{
  "train_examples": 61751,
  "horizontal_flip": true,
  "vocab_size": 513,
  "layers": 8,
  "activation": "gelu_tanh",
  "mlp_ratio": 3,
  "inner_norm": false,
  "init": "kaiming_normal"
}
Rows from block 4, named by matrix and row number. Rows with one number belong to one attention dimension. Each number is 500 + 25 x the weight over its row's rms, rounded and kept within 0 to 999. All counts start at 0. Numbers have three digits each. After the name is the row's rms in percent of the matrix's.
# q: attention query, key and value (stacked) (model.blocks.4.attn.qkv.weight, 960x320, the q third), inputs 80-159
# k: attention query, key and value (stacked) (model.blocks.4.attn.qkv.weight, 960x320, the k third), inputs 80-159
q.77 096:508494476543503492490518501504497500482488491541536506499496505464507494478476522485481526467480532518539499517451490499529494489500492467533536550541537512522512494492478521477478502488515541532463492457496518501529510515491491503498503546
q.78 090:509517516481532522510527519493504501560489490477496510478515489467539495485473480501502470489483542477511540479536507488470507496469515487492587519491533494569507524463458513521508444499470500499499535516476472475506521493492524496524507479
q.79 090:528524484484483471467527511469527473534497505493463538503495534524541485478477461508474493486494551458509490498429523490514511529510489481489489580515481505465489536501495450500525527513474525475494511490483501520520541495532483502526515539
q.80 083:468460525516536506546490477464545491512497495504542528453528502463498461506525511514544503444505510494491455510471478543494516471474495547518391549523481494530488500503525521555498545507485503526520473456498481516519482511458488501489467507
q.81 095:459535526520494496517493502520522525523501499500530487511516455496469508522538515510507509498515504482476498501532511535482517498490510485502486485484518461512510463460512507536518507487467490490514458530484503474461471554468512543493511474
q.82 082:526464472502501491516540503487533470512455492513504504491491528493504480495527517535490473481494540516486492505559506473486499522482499511520497576464528505492485495497462475513474495504492498499519474562485510499476549527508534486472482491
q.83 086:541481476491463462499515465478508515494495502524510535469499549464498491492500565495505513476506491515490502544494534483513487539488510511489470538497528499484526472520479491574470503502452479490488480479481530528513486518483491521536486483
q.84 081:482535472468504505448549533476469500485515476488492462493526531511517500506479495490466518488517462507495546483515490504531475536516521483462542512485482481496491483496438490444505454501505482523471535550515484491480511504499499498485530483
q.85 094:472516477457519500515465485510497482444505534502506460492518506478466446490467574498504520447524504461528517514522517506518486511496495540514527458472496478517481485492481525536531491539510476532516529477531508515529471531509468503483493451
q.86 093:508496470496519472492463508483506500514524483488533502481436503480517474524515523495474547496496467494514530515461503510479485515471517508479460519533459500469492507475539488537507519470491524480511442440485533564517536465501517503488488548
q.87 086:540511532501471514496518512514473497504465507496502511503556523472530478487510519492511509550484531494504466489494515538486506482468505527536458483483481502479509546449509522481505519509551525533486532487507477479491450485492471483540543491
q.88 102:460509480509515508496514541504508531514515491494508468486498471492424480510485497503495513459513523525525489468501491538518489454500462452513546513455523525553491543488466508469541491497490528494501498512517495489475509460479510489447512499
q.89 091:453538538480485511496495487527482507455503486509534510472502495464510512514489491503505507465487527462525504514435480526497507537532484522502418529530470537523488522562479450461494561520433486507484497469522441526504503555487503495503524515
q.90 095:473471502466504525497492516480501481503488521493501461506517563475492457493511466513499507512488516506505474451500508499514495467486514571501479477476512523512504450498534468495497512480559480476487474496527541503503521551488526515476489521
q.91 090:523483481460522492490494516478494496468504483468499489524490503504511537515440513491482540473510474513476568496529479482476477505505500503508518502503500479472467482519507524503465469508490498462496496504515520482541482451462466473485474467
q.92 080:535509506506509508457523512508480520474490494469497494518507508539523548516468512519466516518487536531478497526524498494513466481536465487490547431509514498492504478529562518485533478467537528497454516498527510466497504440520483465476468482
q.93 087:485498509481507508509516480513560460546513516480481518434543477503514507476518552531544487487508499492490432505488515525492528472463499504507465536544512483501512538500463518477502480503511515551508522537484503461510510517508516520522502477
q.94 090:527531502499481483500526498524538460520478509512499494472513485483517493463522516523515483542491535502494453487528503465470524517519522518551517531526554507523534532496461471508454488517457465495506519537489493503487505524468514512499539497
q.95 089:513472493525519504484490505428542534527504477514471513533504513514511543470494478480528503550517516472523494497491494508566509489493478491432518520486486478516546535531494483484480493516475543511504500537501499505572545484529530513459496508
q.96 105:510477531528473526519525492488500477540469522515485522455534507443463499478531515476542490502518509509492446475461500488499521491472512516497491511501472513539526543487500491521504547515541505485520514512462500499480502585470505523543531509
q.97 105:499460487533490528522531500460485475497472513465540495461523511495524510526494536513487500506463514542489500488476486496487498484467471555511503447510522538471484493455489484469535541497521514463497536503524517495497516503490501517473465468
q.98 104:470475484470486508530510488497455489504510480496517534500488468509493509520484480470488530523523462542474520496525481516491507543523533493490503519491462456492473508498474522476444545471517444547477489529517519502503489526525497489506487471
q.99 109:482508525503493506472468555507550528515480524498480492490470462553505499497441493486539485499503484539475510536529487510535510537488507452445524493488492501494521534498472484521509493488507493476466452509470552512495497465515501483506482476
q.100 100:447513495419464508496506501510476494517520502471484495502525540474487484527502528519481468455521515503496514482482534494504487483512503507502515516478484521503451509534458485473534502479488477446507488545519483479515518568515486479524496521
q.101 101:472465490541481511495532482449499504515508449451534450515536527450497510494528474501499537500479490502483505453462487508492487506487479505506463487480532511482476511501525488420535505497555502496487525534536485532498520536520505477485501495
q.102 108:519535520509501503497475525515535509493511501505524515480519545498504511468488481486522493504496475491506451505469501510521509546494499484497496516488513509533515537521537511526529524457483512486476445479477519540539505494504485515544516493
q.103 103:491508481492501511504476497557509541477506492503547499489462483529449484521478536518483510522511511497521506513511511506530507515516460527510501477478511541454474510516569507488471495508492457519470458483501506534532499527506535468506506486
q.104 106:497486512495517502560516499477518481508468541500541530461507500494511469490518517548505491521514562493490465521467514513530518515480476529519454511520472501502545518484487483483502562495497502470549504459474495508515516511498478516496490501
q.105 105:554512497460482496470500486509503461468468507491501517488478504474514510482431449483500496512459540466525482488474485497485510503502505501486462473539499516463513509471514478563538553512517504518494508511515484492536523497534517474523516509
q.106 098:540481479530513509504547525465492517459502476518532511501445516537558544517515531492506487502481485506462540476548484501548471502497475478496536484493481502487515467466488525510463463481506507492500489518479532478483520481475496509484482473
q.107 104:498473477515487469525470467492478498568488503484495513522493500527454466501517485454525481486466460523484479539495465511476493505476497463511500461523501525489515496489510486525504497481556489500473507493487524520489462486493505488488484498
q.108 096:522468492514461506495512509482468521480476471508508503457516576505468500530512478512493482490507460514528499484500505525494485501535496527484500462508490520523493487509528528533523591498561506480464502481486490533479512497509495522524430474
q.109 102:490515522498488523519456506504574537499484519485524471495483451491473505502473508476515503497485501520473504495473521477519541534488496464458517519482475464522487561527484478530504455529527496490539440509499534523498495501497502520540505517
q.110 100:518478480535490522508537508491504520476517485538533478478491553507489535492566507527467492532516498487508504468538475518545472506482501501518480530479507493509511489504522533500486472529463507486533509506477483551498508547506557501455517530
q.111 104:555451475507485511445493524470490557495496475517478473512501529485544553516456468484488508520481459529527517503518500469502474492481524533477512498507495507492473495493518502494505472515497528495479498521528531512530504494535499491482467481
q.112 100:496487512482503472458504512435451516484543497492498506509479538514488492521537533507480526507538500523525519480523526514507455499482536534491516474486493531489476494479526515500468531516421478492479531526539499479504544532520535506504467502
q.113 107:508485495511510486538497472480489469482500512537519533475525510466514494480479471496489471534507519469477464489485436489489526494497484525496511535550479517518502473480458478495510510491478537521522505471483461498505523555496508520500530531
q.114 104:510484488529506492515465516478481484522512527518464500463491470484511478481499502479497488496507478487530478541520465483518468533490504462505534561521489513517518506518482479472497482483492527465518498503465482502486474513506515503475505519
k.77 098:500487496498527545511517487468527483509476507496532514507525527469516498456462510502480490569483535494497525480506462496533498481499495478492520468504494474518473504474508475533513499524517543516520529488496505496505473519472463501531530499
k.78 093:509490465492475512490479500509444525534500507520501522513531499450488498495402488502489508506518424526510540478484494522486486513507524469481521501483507503537471548467455495481522550529495572492468534494514509477550463514496466479523534480
k.79 093:536527486464525488487509538508554491517504494542494498502458508527478504515507512492508465435485499486478470509488482514489525508491485523506499536533532504530546509509465477468506504527457468485522487451495485489550509468539497484481530468
k.80 084:509442492503490510544515480473524553491480476485493486491452504575516489499526517494489518508525522515491468546507496518512452498541522449513482535500489495536477458502487496498445496536499473516496464528466533536518489497507501491488453527
k.81 093:459533511483491465510498486517503515519478537506494512478476500510509512493486466508493511497522497475475452475544514493481523490547522519491508475496508460485495463519493528512508467493482479494515488500521510483468524499473519506503482516
k.82 085:538464520534485448511532502521486506516508487498499526481473509495496465530496547499536475516487518493549514524458499493489496503508490503492482566474459513513500498514490515489503517503506445536482483545470525507481483486495527492500501516
k.83 089:500478503506508474512507490508481506500499510518505577493453530444494498486468558485510529514494494520548464559527492525545501494484517495500496506504528479494491479495516535536530471499513477523487479525503533493492449500484479482545479494
k.84 082:478528479479507537469530525476502475502516537523523529516542520379501486465502505499486470504471483515482520466491495470490524486469503526479537511535492462512493497501478513497526513464471530508518526488496453469494515506496466513474536479
k.85 098:499515469478534537514525476502527464491495528455503499508501520488514462508501552530496473474515501481499497477485516498504493522514503480501510480524493508512464526483477516498492469490488550512554510487514515473558485495518461471480452504
k.86 098:516492506458515496493475515456563521515500473512499517494478484535501462488496527519506536500490478452507466543502498481502515492502492521462502503520506507491505469518547426525502410513489462502449445517480537521529497486536485489517484516
k.87 087:513500463467489501518486475502473505512480549521520541526548530487534500473499487508484482494482511471490474510492495472486490491481493489510473474476503500514496546477483516452494534505511476487523553466501475512480469477490429540474514477
k.88 102:455504523493509531497489512515489476554497498505491519521507500501501514500478548551489497487500508488495479451465506507516506512512508463510507472496454483509442482515476512539529534535489503522531489474455502493488535476514527502499522489
k.89 093:495528504505511552505510484464516514504515483479480530491470455485509505505523474502513472521518537452450528509470496516486520508501477507507425500573450480503511538495488477503478513495495517542532515520492429448514529487509494516524511494
k.90 096:521484483482491525497521503465518490483484478479512467472532490506502538514504475514486501485461485527467488492558512500530502495547491503467508483500528513519511514523496515523516554465487450538497513495486507484488513469528502464506500495
k.91 091:549500517471515523488549493452535491517505496479519485492517461432477469522465545476503512518490497523506540541492514479480488527471497504498518510491537484486497445495520500478517485486519509501505485508505547481511496474497468495515488479
k.92 081:474530502478546487448507508495529485520510526471505504475542491453478507497513553521520508502499555503476475491493519510500494521492485537469528469514551479461540475516533525551559465458503485488544483470513490485450523469506500504502505496
k.93 086:512476487514493491535488471500540486536492526486487494488499508546554448481490495514485474470506470521480487500442489495466520471493508473507531528497477485504507532479482514476489523538486504527479502504504465489530503549478506489479492510
k.94 095:517522525545491483511481491534505495543495491511506504505524539496508504498521477495501458506501492501498525447486477503460491499480497507543489529496503499515497581441450478448511505520517561530478511528512488461519479540460507497472536481
k.95 092:445464524555505465474496518496486536483491527551507542514529490472496494473487503521509540506505535540541486516528487525561524516526521532459546527524467519491519438538504523544504476513487506493502470506484524498523536507516513478504472500
k.96 100:504497450518497494534504528456492494500464503548507516495529498498486494462524487524476483515510546480528467479507484529512547504515477495477544514509504501517501514480492540501533500516478523522482498514482484530465492455525539490485519511
k.97 108:524470492505500525490514497447496472477451513508493512513553506483502474483480471480481491483512518566481528489477519528519497483505517504479496518509482530504511538515502510526529532476488487461494518481476500476502477500503507455525495508
k.98 104:526511511502517461519525486495488493473517511504531545475497491446472446495491490509520524531520509526512463479482516500484517493491485538493498537452462511493492532475524546510496509501499509474524478492502488458492472521463483523494508495
k.99 107:484509511492490471478467493466569511474507484525495486529456476563481482517460523484491523489480472510540532544483516480520518526508494520490487496517468506548516502480497470489546478472483507505494445477471547505525501467515529498483483479
k.100 100:510537523478477514524524502494457461472483524484498494496517469441508515493528490487493519478477501510458511517491505488515491516503563490505545544528511484496490456504491515461485518467511509525569519474513517488520502512518499489488491483
k.101 105:509482463490511497529499515500480476499506503469530535471514494435501476485520451480534516527547511525495503491480495516494509487517496466494478517472481535466501531541513546504497517510482454444505556462483497513454531517527513516528505506
k.102 106:471505525501481490503486513503508507525446509539482526530512483550530505477478539535529523510481538477492516555461558488527512519517460491525523481531517515500498452509497499476524519532500493496488506454471544526523528457541510535486478431
k.103 103:500497543495502464493518488536486499483507515507478499478447490480478515504538534504495487474495508577458467494523506497526489523518522503480493469471481479454531530496494495497504477508497464486504485470498536491502474490474520492547505487
k.104 100:499485506544476496512528501492510499494445542495421545522511494557495505494550555489451501500497532474495437511460519525516505481493510473518517539539476509507508522548483511480512480500497462493507490480516477495532457494564527465528465493
k.105 104:555483459496533468505501527488491475525469461494520500494467524488497493493473535508497496500491541476499459525477517494467504507523445505511514480525527522499520549489532507510489467488525448494512512529524476527551508501468469481539466479
k.106 101:519482490488478453501489466480470529503465531484467491528502521480527522521489494519506488526488472501519483469523484519500478501510525505515495490497446501534505462501508457499552514492499551461501475507475510478484449538537465504479495485
k.107 104:482497474533484489486493517476545512475497502495494502476452534579511506502518496524495481443501488532494485527536497532511530495476512510449511464494472498493488509537513490549508491525473469477500469502492497536476501459533546492526490523
k.108 098:455499520507474463485499493511477461490473481555490533473534537485509525513515489493528530506516516497481468510547517507517493489450510526522465506525492481496515464510470525549526483468525504489506487487501504480473511519461510489514488498
k.109 096:504481457517495497517496525464524521504521520514457462526450476539508526517501527487472460499513501548523514554458508492525514532526499498493524487479519501535535516511504493448520462494526493503505460467482542536491506493508540459489474497
k.110 102:482467493503482495535527493548450521494494487505477522501482516490504537512537482523502489492514531493531496443550494520529478518520502449514491553494483501493499486538478507506491517534482471486467483509489495534442486480499495516476482523
k.111 094:499489481453496489489486490476478474457529475515536513496497516413485454507507488485505512499508499517513490518533479476530500512521478502500474503499502514499486472488514510526542481447501508475500495477435542485505527490451472508504497504
k.112 093:465503529478493528493497478503486454455513506518516545494494503429485465504527492490503508421496484496481503424537505484514477490510513511481462542529478504479442467473478489562495510482529512489521499521470494487523532502491490522520502517
k.113 101:486509461525501504520546543486510529509502515510514507503478528511485517452469444521512461497492482458502462526524488512522533479513482488483540504547485538500497532506523513512474523524460526510474498544483472518540472484471507497494559528
k.114 110:495510486509460490468465514514529522501512506548483500527466514518478517500501502519496486518484500441535515467480470498524489497519484477491479509543446532492452508562495479501547516531449501525499478472482509545508506478517509502484520510