{"model": "autoregressive pixel model", "dataset": "crops of objects in photos (Visual Genome)", "train_examples": 61751, "image_size": 20, "horizontal_flip": true, "levels_per_channel": 8, "vocab_size": 513, "arch": "transformer_decoder", "width": 320, "layers": 8, "norm": "layernorm", "norm_position": "pre", "activation": "gelu_tanh", "mlp_ratio": 3, "head_dim": 32, "fused_qkv": true, "bias": "none", "qk_norm": false, "layer_scale_init": 0.01, "parallel_block": false, "inner_norm": false, "positions": "learned", "tie_embeddings": false, "init": "kaiming_normal", "residual_init": "none", "optimizer": "adamw", "lr": 0.0015, "beta1": 0.9, "beta2": 0.95, "eps": 1e-08, "grad_clip": 3.0, "steps": 13300, "batch_size": 64, "epochs": 13.8, "lr_schedule": "cosine", "final_lr_fraction": 0.05, "warmup_steps": 660, "weight_decay": 0.3}
Rows from block 5, named by matrix and row number. Rows with one number belong to one attention dimension. Each number is 128 + 24 x the weight over its row's rms, rounded and kept within 0 to 255. All counts start at 0. After the name is the row's rms in percent of the matrix's.
# q: attention query, key and value (stacked) (model.blocks.5.attn.qkv.weight, 960x320, the q third), inputs 200-239
# k: attention query, key and value (stacked) (model.blocks.5.attn.qkv.weight, 960x320, the k third), inputs 200-239
q.55 106 [100 149 135 126 138 158 108 117  83 138 113  97 124 131 165  91 143 180 125 104 104  92 178  91 150 119 160 160 122 118 139 104 115 164 114 146 109 117 133  92]
q.56 100 [108 138 133 128 153 143 159 137 134 113 114 140 174  73 152  79 110 124 113 143 158 123 172  94 131 132 120 126 127 123 116 132 116 159  91 134 128 113 107  74]
q.57 101 [141 116 119 133 129 132 113 140 121 139 140 131  85 157 136 114 162 125 113 163 112  93 139 107 152 124  72 160  86 116 124 119 127 132 115  92 113 124 148 158]
q.58 099 [147 189 129 121 144 142 103 130 121 104 130 138 162  70 154 131 124 145 151 121 122 175 146 147 137 167 166 117 122 143 177 112 136 100 144 174 130 136 137 107]
q.59 107 [132 131 137 109 126 116 114 109 154 123 160 130 100 146 134 123 139 114 120  74 139 120  95 180 163 132 122 121 116 180 132 127 151  66 150 134 113 130 109 142]
q.60 102 [131  98 155 156 155 101 150 146 139 145 146 104  88 153 120 130 140 107 167 131 144 127 124 110 164 100 140 129 144 161 123 148 156 166 154 124 137 114 173 129]
q.61 103 [138 114 163  83 100 130 129 139 135 111 129 130 165  95 100 125 103 101 126 108 138 131 142 142 102 136 178 134 147 123  95 128 141 119 153 136 122 145 125 132]
q.62 105 [154 131 131  90  96 142 119 176 110 115 154 108 177 161 108 148 129 152 117 108 133 138 174  92  83 156 178 126 142 109 126  72  94 120 119 104 125 121 103 134]
q.63 090 [116 137 128 118 138 142 107 110 142 154 148 150 129 167 151 134  90 121 117 100 102  98 104 111 145 151 132 125 129 117 121 153  78 126 101 111 127 158  97  81]
q.64 097 [132 121 134 140 102 122 135 133 157 117 120 152 162 111 101  94 127 150 124 149 146  91 166 101 166 134  83 168 112 142 124 151 147 139 107 116 136  74 134 118]
q.65 116 [134 157 134 112 107  94 165  90 143 103  72 101 112  66 134 107 143  93 154 160  98 151 108 163 104 120 139  55 142 101 125 133 149 145 123 175 142 175 131 138]
q.66 097 [127 163 107 140 134 153 131 110 147 142  72  80 118 129 110 183 143 126 132 167 125  98  92 121 106 124 110  71 152 133 124 117 142 116  90 142 175 127 123 120]
q.67 112 [142 147 115 124 114  97 116 142 135 123 141 120 139 134 144 139 105  98 123 143 186  96 129 132 107 141  99 166  87 137 134 130 138 159 174 129 152 127 128 117]
q.68 108 [135 130  98 131 154 169 128 128 114 115 125 110 107  93 137 103 141 128 119 146 101 115 133 133 103 155 135 137 152 134 156  94 133 113 132 118 115 169 122 140]
q.69 101 [132 190 128 100 108  66 155 120 135 125 133 132 140 119 152 176 111  73 119 133  97 112 122 108 130 103 177  48 127 128 128 129 145 127 111 153 156 141 127 111]
q.70 095 [161 122 121 110 106  87 116 172 151 120 129 154 119 168 129  95 146 147 135 132 167  99 137 165 103 114 151 156 137 115 120 123 116 162 168  86 121 173 168 155]
q.71 114 [151 136 155 122 132 153 142 122 139 112 151 109 154 135 145 133 138  87 135 111  69 107 116 128 122 148 148 137 157 161 134 104 134 144 119 139 104 151 119 152]
q.72 107 [130 133 115 156 147 140 119 122 163 118  84 142  96 157 138  79 128 170 147 125 136  97 101 168 145 158 154 143  90 128 150 104 137 121 122 141  92 120 112 125]
q.73 111 [170 119 118  39 124 118 146 137  75 133 107 130 143  88 126 115  72 105  91 143 122 162 144 122  98  94 210 144 152  88 143 118 106 153 139 125 124 146 110 136]
q.74 098 [130 144 133 143 128 100 150 134 140 138 138 139 163 136 146 159 142 125 144 124 144 118 117 141 162  84  95 134 116 106 131 152 123 138 160 130 137 111 140 135]
q.75 102 [113 122 154 171 133 167 128 108 119 133 133  84 104 146 117 120 126 146 138  79  94  99 110 145 155 107 143 126 171 151  92  78 143 120 173 110  93 120 152 119]
q.76 110 [112 118 123  67 145 106 138 121 131 111 158 142 135 151 111  95 109 156 135 126 105 110 131 104 113 147 132 133 153 146 107 108 115 127  89 132 125 121 111 115]
q.77 107 [131 139 132 128 104 146  95 129 126 144 124 102  94 133 151  77 100 156 151 126 168 121 135 132 111 116 124 147 136 122 108 138 120 148 158 158 129 100 112 129]
q.78 115 [125 140 125 137  96 152 122 137  98 151 127 120 128 125 145 143 116 146 115 155 114 137 112 124 172 119 171 157 128 120 125 135 111 108 141 149  73 177 131 113]
q.79 102 [110  98 110 109 127 125 102 119  97 118 123 138  71  82 119  98 135 155 112 113 139 128 132 127 123 148 117 107 148 139 148 138 147 129 121 128 147 124 127 138]
q.80 111 [110 150 142 129 194 136 109 118 147 153 169 113 144 130 106 127 105 121 190 154  97  82 139 107 115 136 135 141 141 142 123 138 124 130 168 109 155 165 136 147]
q.81 104 [139 134 126 122 131 130 141 154 113 168 134 147 139 146 138 160 156 152 135 140 114  78 131 110 126 122 184 181 164 128 130 164 135 122 100 137 124 110 142 150]
q.82 097 [137 149 123 115  90 104 132 131  68 150 147 140 141  97 156 120 120  86 117 128 136 117 151 131  97 179 105 108 114 114 107 149 149 104 127 136 172 133 114  99]
q.83 114 [118  99 169 147 146 107 145 115 164 175 184  98 144 128 131 111 130 143 103 160  99 119 113 113 142 115 113 109  99 151 136 108 116 136 120 130 121 139 150 143]
q.84 105 [136 146 150 112 113 121 122 122  90 150 101 164 161 113 103 168 107  95 121 102  97 130 144 102 177 129 168 130 158 122  99 128 148 135 145 126 110 144 157 132]
q.85 111 [132  65 104 134 125 148 123 120 129 109 104 143 183 142 139 107 151 119 147 136 115 157 109 116 112  92 128 134  94 146 103  93 143 115 150 126 123 143 103 105]
q.86 113 [129 118 126 101 152  69 156 156 124 138 143 153 129 113  71 139 130 106 139 117 151 127 128 108 119 123 113  96  98 131 133 146  98 126 127 108 142  65 113 165]
q.87 112 [120 158 115  89 176 163 145 133  72 158 111 142 156 127 134 104 105 144 132 117  98 148 155 118 117 167 153 139 142 155  97  99 126 129 128 115 176 111 133  90]
q.88 100 [155 132 120 133 126 149  95 155  89 137 161 113  41 217 149 130 157 134 124 110 160 102 136 126 116 153 121 119  77 131 152  85 128 128 109 146 119  83 137 156]
q.89 116 [118 118 148  90 155 105 132  88 136 120 141 107 160  80  96  73 131 144 143 162  78 105 133 115 129 131 112  95 130 129 139 117 129 104  99 157 154 150 119 125]
q.90 116 [125  97 135 130 110 120 136 109 156  96 149 106 130 103 120  94 143 114 145 188 117  66  94 159 143 136 133 105 131 153  91 164 117 108 131 147 122 115 106 120]
k.55 109 [137 164  76 132 144 129 129 166 141 114 146 114 120 114 130 148 141  82  97 169 142 103 142 138 146 136  77 146 138 123 153 138 147 142 145 126 132  98 147 115]
k.56 097 [118 136  98 127 150 131 144 145 113 129 149  89 122 135  99  97  47 101 108 165 116  73 139 119 113 150  80 144 143 160 151 130 158 132 101 154 127 107 151 103]
k.57 103 [127 154 155 142 131 113 130 151 111 151 139 124  93 129  98 172 139 134 147 151  95 131 125 144 146 116 100 189 110  90  99 129 144 128 145 113  80 162 127 126]
k.58 105 [131 148  87 115 160 190 102 126 119 115 137 152 120 115 106 155  86  74  52 111 145 126 131 162 109 163 132 138 147 156 167 118 166  74 126 163 129 125 103 122]
k.59 106 [143 134 122 161 123 174 113 123 168 128 171 134 118 163 143 105 136 155 150  98 123 142 147 133 152 140 103  97 100 158  96  66 151 127 108 144 118 137 125 137]
k.60 107 [135 199 147 137 188 154 161 159 115 146 133 122  94 147 151  93 184 103 135 119  81 156 137 125 176 124 140  83 108 108 136  80 129 173 161 116 163  99 165 174]
k.61 103 [115 127 127 100 125 193 130 137 154 145 145 112 123 102 115 104 147 153 120 135 132 148 159 105 149 128 150 118 134 117  74 112 143 168 123 128 161 154 128 161]
k.62 106 [133 125 173 126 123 116  93 198 136 125 120 130 139  99  95 147 178 155 113 173 160 123 168 131 124 144 129 158 163 100 114 113 106 137 108 175 144  94  90 155]
k.63 092 [143 152 153 131 135  79 129 127 130 151 130 127 142 131 136 131 119 142 103 107 127 121 115 108 139 159  96  88 126 146 163 138  88 148 152 126 143 146 145 123]
k.64 097 [115  69 147 144 120 121 115 149 108 149 143 118  94 122 105  77  60 134 120 182 116  86 166 121 128 134 164 147 104 137 132 198 153 108 150 111 126 137 141 158]
k.65 106 [120 149 121 121 113 123 128  96 135 120 133 128 123 105 155 112  96  86 154 140 115 126 130 130 112 123 143  97 131 103 126 154 157 145 113 158  90 137 122 182]
k.66 101 [120 167 116 141 107  81 114  74 113 111  97 174 156 137 111 176 139 136 136  92 112 176 149 112 118 119  98 128 144  84 180 190 131 109  84 149 155 125 139 158]
k.67 105 [138 116 129  97 137 127 147 116 122 135  85 152 119  80 102 120 114 157 145 155 150 166 115 119 126 123 132 142  90 104 114 127 103 130 112 124 108 173 131 104]
k.68 101 [120 148 167  93 135 124 113 118  96 143 159  86 130 138  90 138 130 140 168 155 141 118 153 103 113 120 142 161 118 136 114 161 109  71 105 142 109  80 133 112]
k.69 105 [138 160 128 112  99  95 152  93 133 133  94 155 138 160 121 142 141 122 150 142 125 158 160 135 128 115 171  89 125  93 140  90 156 128 116 143 142 131 128 142]
k.70 096 [131 130 129 112  98 145 159 207 140 140 147 139 150 156  90 100 192 150 169 131 173 116 148 137 143 120 122 128 110  97  88  94 115 132 144 115 114 136 149 163]
k.71 119 [154 177 176 123 148 137 135 133 140 121 128 119 127 119 146 113 188 160 150 143 107 141  71 142 137 155 140 107 132 104 120 112 141 141 134 127 161 121 137 178]
k.72 103 [142 120 115 132 135  81 101 145 132 127 134 133 164 137 126 153 146 160 134 147 158 108 122 135 151 123 180 140 107 123 132 105 138 134 143 149  77  90 122 137]
k.73 101 [129 156 128  73 121 108 146 133 118 119 120 139 154 122 101 121 103  99 121 163 156 137 146 135 112 130 160 167 131 101 121  80 125 164 156 143 115 140 116 114]
k.74 105 [156 134 116 122 104 108 131 128 128 139 126 112  98 123 121 122 124 145 148 152  95  84 161 139 136 102 131 134 110 130 103 132 125 119 140 107 103 170 175 102]
k.75 114 [114 134 132 177 105 133 119 138 111 124 146  91 147 129 116 133 161 130 144  96 156 115  77 136 125 123 121 182 135 128  83 177 124 125 118 115 104 123 164 127]
k.76 098 [135 117  83  80 126 143 121 116 169 132 150 139 116 127 156  81 126 166  92  83 165 161 110 135 156 133 112 126 153 127 147 115 134 149 162 108 170 188 126 120]
k.77 111 [129 143 160 101 137  89 114  89 108 133 161 108 162  81 123 128  79  87 153 125 142 127 149  88 109 114 142 142 156 116  81 147 154 150 129 132 119 125 158 158]
k.78 109 [138 170 140 139 145 135 142 157 138 115 158 139 126 162  98 101 148 167 118 129 119 162 148 128 167 124  78 144 115 117 157  67 111 137 161 133 108  86 137 121]
k.79 104 [131 140 126  74 112 133 112 123 125 105 135 132 150 159 104 123 156 145 145 114 138 115 141 113 141 126 162 119 188 117 121 112 125 107  99 142 134  61 105 140]
k.80 114 [146 133 161 152 136  96 127  84 176 124 151 123 159 114 120 132 177 126 123 137 141 142 115 144 123 127  47 167 107  84 142 125 104 167 123 107 140  89 124 128]
k.81 103 [125 144 151 150  98 126 148 142 109 144 168 156 153 130 131 109 159 165 149  96 134 119 149 120 158 119 105 151 122 114 142 137 132 152 126 141 133  90 136 159]
k.82 106 [132 111 100  67  93 113 130  99 120 115 112 113  99 161 169 119  73 116 128 124 135 137 142 117 114 129 102  89 167 108  81 129 127 138 124 113 149 145 127  72]
k.83 106 [135 120 150 158 117 139 115 128 153 110 130 156 144 164 151  64 166 159  80 170 126 109  97 128 148 147 117  66 132 133 158 121 126 113 149 103 132 168 147 177]
k.84 100 [101  97 102 148 106  94 126 135 102 129 125  99  96 166  96 163 152  81 105 152 165 126 107 138  99 140 158 200  99 124 135 159 128 149 118 141  99 102 110 139]
k.85 113 [138 122 120 157 131 157 135 119 159 118 152 124 100 122 169 161 137 101 138 152 134 117  71 129 150 117 174 104 118 148 100 117 133 113 176 129 127  94 142 120]
k.86 102 [127 107 122 105 136 120 117 130 165 130 129 112 117 130  93 100 127 110  97 112 122 130 120 149 132 101 101 125 167 129 123  78 126 157 149 105 146 154 128 149]
k.87 110 [142 127  96  82 145 114 116 102 121 112 147 134 138 159 124 101 167  66  97 156 141 139 100 141  96 129 117 119 157 113 135 166 119 144 171 139 121 123 110 104]
k.88 097 [114 160 118 103 138  91 115 139 106 149 122 122 106 126 133 174 182 123 136  83 146 124  94 108 128 127 182 117 106  97  79 147 114  97 109 115  77 171 125 131]
k.89 092 [124 131  99 120  84  96 101  97 170 119 153  87 134 102 155 111  71  95 108 131 148 108 127 129 141 137 136 138 123 128 132 160 156 120 147 116 121 168 127 146]
k.90 111 [131  90 145 121  95 102 138 119 117 136 145 102 142 183 165 118  90 161 144 106 137 166 122 142 147 122 131 131 137 143 118 162 157 119 121  83 176 133 130 106]